Rows from block 8 of the image encoder of a small image captioner, named by matrix and row number. Rows with one number belong to one neuron. Each number is 200 + 40 x the weight over its row's rms, rounded and kept within 0 to 999. All counts start at 0.
After each neuron's rows are labels from the 100 images, of 14976, where the neuron reaches its highest value: "top examples" is what is common among them. Only what is clearly more common there than usual is listed. The data: regions of photos with short descriptions (Visual Genome).
# fc1: MLP up (encoder.blocks.8.mlp.fc1.weight, 384x192), inputs 0-95
# fc2: MLP down (encoder.blocks.8.mlp.fc2.weight, 192x384, transposed), outputs 0-95

fc1.107,235,186,160,210,205,143,230,205,189,213,204,214,166,253,118,223,176,165,213,229,241,203,162,253,161,235,183,269,207,180,229,257,142,175,175,107,257,231,234,290,243,220,265,150,252,200,218,225,133,151,232,255,186,162,169,264,240,131,218,191,184,184,235,137,202,156,135,198,165,139,176,185,257,178,225,186,202,204,223,263,198,144,166,219,232,208,144,202,137,139,229,154,169,257,235,151
fc2.107,197,207,200,225,198,216,212,229,223,174,203,173,187,172,148,200,211,175,217,227,191,226,160,175,244,199,224,217,251,182,240,174,285,205,200,201,175,254,169,115,190,217,138,182,271,216,244,173,225,222,244,198,198,126,183,147,187,216,203,134,152,259,155,181,184,39,205,211,172,190,249,209,203,110,181,173,156,211,161,160,222,216,155,232,179,227,212,132,203,189,189,246,137,302,199,108
top examples: text has "red"

fc1.120,196,293,260,152,205,174,249,185,250,229,182,194,187,178,213,140,204,176,252,208,218,138,162,168,205,227,222,202,178,192,267,133,183,225,222,180,169,132,182,148,247,180,176,150,195,114,296,153,165,196,244,206,176,184,150,244,229,212,214,201,231,229,198,244,163,214,198,202,217,198,202,171,237,101,249,157,222,159,205,267,136,222,125,174,223,234,186,191,323,109,154,241,195,265,238,210
fc2.120,220,180,163,182,233,193,210,244,237,150,245,229,206,183,178,167,208,190,129,163,193,198,230,209,200,182,200,166,156,184,200,153,232,233,195,186,158,251,275,273,180,235,173,189,167,187,237,218,213,230,163,209,226,206,162,180,98,167,196,205,264,156,224,181,184,226,214,144,153,221,220,139,162,166,193,160,175,171,170,197,162,163,142,231,210,200,166,120,286,213,195,237,216,125,247,186
top examples: text has "red"

fc1.187,207,222,94,114,152,189,283,258,153,127,220,205,168,252,204,223,208,166,193,202,226,206,191,132,160,201,202,160,207,135,176,195,239,181,168,177,239,165,163,171,210,214,157,143,214,236,198,148,220,215,204,269,152,241,288,218,317,189,178,213,212,225,156,198,226,172,219,154,190,168,181,187,250,162,234,177,255,243,223,226,221,184,152,198,214,201,182,203,184,229,196,149,294,178,237,164
fc2.187,223,191,236,210,219,269,222,245,248,210,146,179,135,207,207,183,230,230,175,191,226,243,204,163,230,240,170,283,193,208,294,243,188,158,217,198,205,268,217,218,133,167,217,213,239,166,234,218,124,232,237,192,133,122,220,117,206,182,231,201,167,174,138,189,205,140,148,211,233,241,245,250,174,69,237,246,234,269,229,179,186,225,178,175,261,229,207,188,241,209,270,211,186,252,163,140
top examples: text has "red"

fc1.111,247,142,105,265,146,90,214,210,233,198,256,211,155,172,155,190,215,163,167,130,196,240,186,261,185,222,146,198,229,228,200,195,211,168,101,164,151,210,180,164,148,165,216,227,248,189,194,149,200,174,249,192,167,164,202,195,258,165,234,89,225,203,158,215,212,236,149,182,165,223,235,230,160,80,228,181,223,203,172,187,195,216,166,197,175,210,224,240,144,242,219,173,244,184,243,222
fc2.111,170,177,219,163,275,217,162,215,187,130,213,303,104,170,233,207,250,203,118,175,181,167,168,225,214,199,189,239,246,196,228,230,177,263,191,232,218,216,232,230,200,218,190,216,210,165,226,184,94,171,214,210,186,203,167,193,164,196,199,89,220,234,118,175,172,173,164,207,278,240,228,215,241,136,203,225,262,280,180,165,201,178,186,200,206,263,211,229,186,193,252,225,202,231,169,179
top examples: text has "red"

fc1.182,229,164,242,166,289,210,185,176,223,238,168,169,235,218,204,198,117,191,189,238,160,137,177,206,192,207,194,212,181,235,212,199,192,189,192,139,185,118,252,231,239,267,233,187,208,178,212,185,160,172,168,251,209,219,266,135,199,198,174,170,136,211,171,174,171,168,198,207,192,233,219,264,190,218,178,260,186,187,215,226,136,175,174,157,214,224,188,205,176,272,206,206,250,190,246,179
fc2.182,199,166,204,230,208,254,151,234,244,270,177,294,201,196,208,231,195,256,191,202,230,144,221,222,206,173,185,174,196,163,264,222,187,230,225,210,192,180,204,269,197,247,184,189,216,209,225,294,109,199,213,174,287,186,195,165,171,149,251,254,203,245,194,202,198,260,216,180,201,193,214,114,293,137,177,165,172,212,233,123,222,257,192,181,134,164,240,191,180,167,219,179,207,196,133,188
top examples: text has "man"

fc1.381,202,257,171,203,153,145,229,175,189,174,230,198,205,228,159,254,148,166,193,249,165,212,233,240,209,185,220,202,212,197,274,210,264,212,171,158,268,224,195,186,121,194,239,186,180,197,178,122,210,188,247,235,159,257,247,236,192,215,244,178,248,201,131,189,188,199,190,187,257,179,195,224,270,65,237,174,267,201,224,171,224,230,188,124,198,218,173,182,224,229,210,206,201,237,209,180
fc2.381,178,164,206,189,206,239,242,254,261,211,208,310,186,230,225,232,250,219,242,167,150,148,169,159,179,237,237,274,220,201,257,267,235,173,186,180,215,218,240,185,207,185,218,191,218,125,197,240,95,217,220,115,231,172,167,212,249,242,197,81,231,207,174,202,219,187,139,258,221,282,191,275,203,42,188,188,265,273,162,209,211,230,241,231,200,206,151,202,212,212,271,147,217,291,232,137
top examples: text has "red"

fc1.232,172,221,219,285,266,171,189,144,185,246,216,146,145,258,217,208,225,268,220,183,183,202,124,234,220,120,225,207,252,198,221,120,189,191,147,183,187,139,259,189,148,100,256,247,211,227,115,268,190,198,163,207,176,230,195,181,220,232,153,174,234,269,191,203,154,206,189,233,220,280,204,212,119,193,194,208,257,240,236,237,155,152,174,182,200,196,212,219,196,225,209,183,172,181,210,228
fc2.232,197,139,265,225,232,231,179,123,273,202,155,207,200,188,148,135,230,204,259,156,243,241,155,179,148,208,161,315,184,263,223,180,189,216,320,205,263,177,204,197,275,204,159,166,190,178,198,115,201,172,128,196,169,162,201,118,210,184,259,280,190,156,130,236,235,213,205,232,186,193,181,188,210,245,155,254,199,177,178,200,254,240,185,178,185,209,162,214,183,252,180,211,245,214,97,202
top examples: text has "man"