python train.py --encoder_mlp_ratio=2 --encoder_head_dim=64 --encoder_qk_norm=false --encoder_drop_path=0.1 --encoder_layers=14 --residual_init="none"
Rows from block 3 of the text decoder of a small image captioner, named by matrix and row number. Rows with one number belong to one neuron. Each number is 50 + 10 x the weight over its row's rms, rounded and kept within 0 to 99. All counts start at 0.
Before each neuron's rows are labels from the 100 texts, of 14976, where the neuron reaches its largest size: "fires on" is the input token at the peak. Only what is clearly more common there than usual is listed. The data: regions of photos with short descriptions (Visual Genome). In brackets: how many of the 100.
# gate: MLP gate (decoder.blocks.3.mlp.gate.weight, 512x192), inputs 48-95
# fc1: MLP up (decoder.blocks.3.mlp.fc1.weight, 512x192), inputs 48-95
# fc2: MLP down (decoder.blocks.3.mlp.fc2.weight, 192x512, transposed), outputs 48-95

fires on: "is" (72); "has" (11); "with" (9)
gate.357:54 37 56 56 61 50 46 58 51 50 57 39 48 58 54 48 31 46 59 50 50 45 41 62 63 70 73 38 47 40 65 36 64 53 51 51 52 30 43 68 50 50 44 49 57 42 45 60
fc1.357:44 55 63 44 54 58 37 57 46 45 49 30 48 55 58 50 43 43 71 57 51 47 42 78 63 65 69 53 53 27 67 55 47 62 60 65 69 33 54 62 58 65 48 52 46 47 44 47
fc2.357:46 37 53 37 55 47 31 39 51 38 56 62 56 51 43 57 31 42 71 57 66 49 38 36 59 57 43 52 53 43 60 52 53 34 46 56 37 51 42 38 48 54 38 55 68 37 43 51

fires on: "surfing" (15); "light" (10); "snow" (10); "flying" (7)
gate.159:40 46 42 50 53 54 49 53 61 56 51 38 58 59 46 62 48 53 58 50 56 48 51 41 48 49 53 39 73 54 57 68 58 58 34 58 52 54 55 51 71 52 42 54 45 48 61 52
fc1.159:47 45 38 44 47 75 57 68 62 46 46 40 48 50 50 47 31 62 46 37 29 50 39 42 37 45 54 49 60 61 50 56 52 47 40 56 43 61 48 43 55 62 75 46 40 47 48 42
fc2.159:55 43 64 39 75 40 34 53 41 45 50 49 58 56 51 60 55 55 59 49 60 28 47 68 56 46 51 54 51 63 54 53 49 65 51 53 35 56 52 52 70 39 47 61 39 52 42 61

fires on: "there" (39); "that" (25); "sheep" (14)
gate.249:34 44 36 48 38 44 46 44 61 33 50 55 37 59 46 57 58 55 38 38 45 50 43 46 52 56 41 62 49 26 29 43 41 50 74 39 48 52 47 60 42 60 63 60 63 53 40 47
fc1.249:56 51 56 52 57 38 49 49 46 50 44 41 66 54 56 52 85 41 65 51 56 64 60 45 65 60 44 49 64 39 53 52 56 37 60 54 62 38 37 60 66 28 32 63 61 49 38 40
fc2.249:53 68 56 50 54 63 50 47 44 47 58 46 38 65 69 52 45 48 46 23 52 41 59 51 52 59 51 45 58 43 43 41 47 40 38 47 62 49 47 46 64 49 51 44 49 39 69 43

fires on: "there" (33); "with" (17); "that" (14); "a" (14)
gate.163:45 47 56 51 47 57 50 62 64 52 43 50 56 64 43 47 41 44 48 39 53 49 37 57 46 32 52 52 32 40 54 40 41 62 64 69 29 58 64 54 58 48 50 54 46 42 47 59
fc1.163:53 57 45 47 54 44 55 64 47 38 46 52 64 34 47 32 47 51 60 50 39 34 48 60 62 44 64 46 31 49 57 47 53 63 37 45 39 47 61 53 39 49 49 50 46 62 73 73
fc2.163:48 44 29 34 44 48 41 31 60 52 54 47 44 40 55 67 47 52 44 47 53 54 55 66 67 50 54 47 47 52 34 41 62 49 62 67 70 45 42 50 46 58 52 43 39 55 31 48

fires on: "is" (46); "on" (10); "black" (8); "blue" (7)
gate.354:56 57 61 36 51 51 49 69 50 43 43 39 53 55 56 34 41 27 70 53 49 60 40 52 62 47 64 54 59 62 68 45 60 35 62 56 63 46 43 52 63 50 52 54 59 55 61 53
fc1.354:51 43 69 39 49 62 46 51 44 53 41 45 58 44 48 48 49 54 71 71 57 63 30 47 44 74 46 43 55 46 65 50 53 63 32 65 50 35 49 49 50 49 55 46 57 26 51 41
fc2.354:34 37 46 56 57 58 42 36 61 49 42 53 43 38 54 54 25 39 77 54 56 52 23 61 46 41 40 54 44 53 43 52 50 58 52 51 35 51 51 59 39 45 44 48 52 37 39 49

fires on: "is" (36); "a" (35)
gate.432:52 51 46 46 41 63 48 42 47 70 48 31 23 61 47 55 41 49 49 66 60 78 48 57 38 66 36 51 49 41 60 49 66 58 58 49 50 47 64 59 58 43 64 56 40 52 60 56
fc1.432:55 47 58 52 43 39 45 47 50 43 42 45 53 30 49 60 68 38 34 46 49 39 56 75 52 56 65 42 49 37 58 47 49 54 69 45 51 51 65 48 51 57 40 55 61 63 37 64
fc2.432:51 52 55 57 50 52 43 44 54 54 54 57 55 45 56 34 38 55 54 33 41 50 60 44 34 51 53 54 53 60 48 44 48 47 49 73 37 46 58 56 35 39 55 45 39 31 34 64

fires on: "there" (34); "these" (31)
gate.231:52 47 32 43 46 34 55 54 63 51 49 54 42 35 49 54 63 39 37 54 55 48 32 61 45 34 39 45 40 36 41 49 48 43 60 49 37 61 33 46 62 38 43 50 55 69 42 56
fc1.231:56 38 66 63 56 60 47 41 48 68 48 41 40 45 59 47 50 52 50 58 45 60 44 56 37 53 65 40 58 71 52 47 49 47 59 48 66 25 68 52 50 46 60 49 35 40 23 54
fc2.231:44 42 54 47 63 55 42 54 48 58 47 58 39 50 52 57 57 55 43 25 64 58 47 53 52 23 48 44 44 47 45 35 54 52 78 46 48 54 53 38 65 53 56 55 52 74 60 41

fires on: "surfing" (28); "doing" (9); "flying" (9); "skateboarding" (9)
gate.457:56 37 41 65 48 48 41 53 43 74 61 49 41 32 60 63 51 47 40 29 38 36 43 47 46 48 63 35 40 34 60 37 54 48 45 50 55 46 45 49 51 43 48 42 45 51 61 50
fc1.457:29 62 35 73 46 54 45 46 49 60 48 46 37 42 71 61 36 62 53 38 44 44 66 49 66 64 65 44 51 52 56 64 53 37 52 51 43 44 48 56 58 48 62 38 61 48 48 48
fc2.457:66 32 78 46 40 60 50 43 34 39 76 47 52 34 42 58 50 48 48 59 50 43 53 38 62 50 46 41 37 44 53 40 58 63 48 35 48 55 42 47 32 45 45 49 40 40 79 49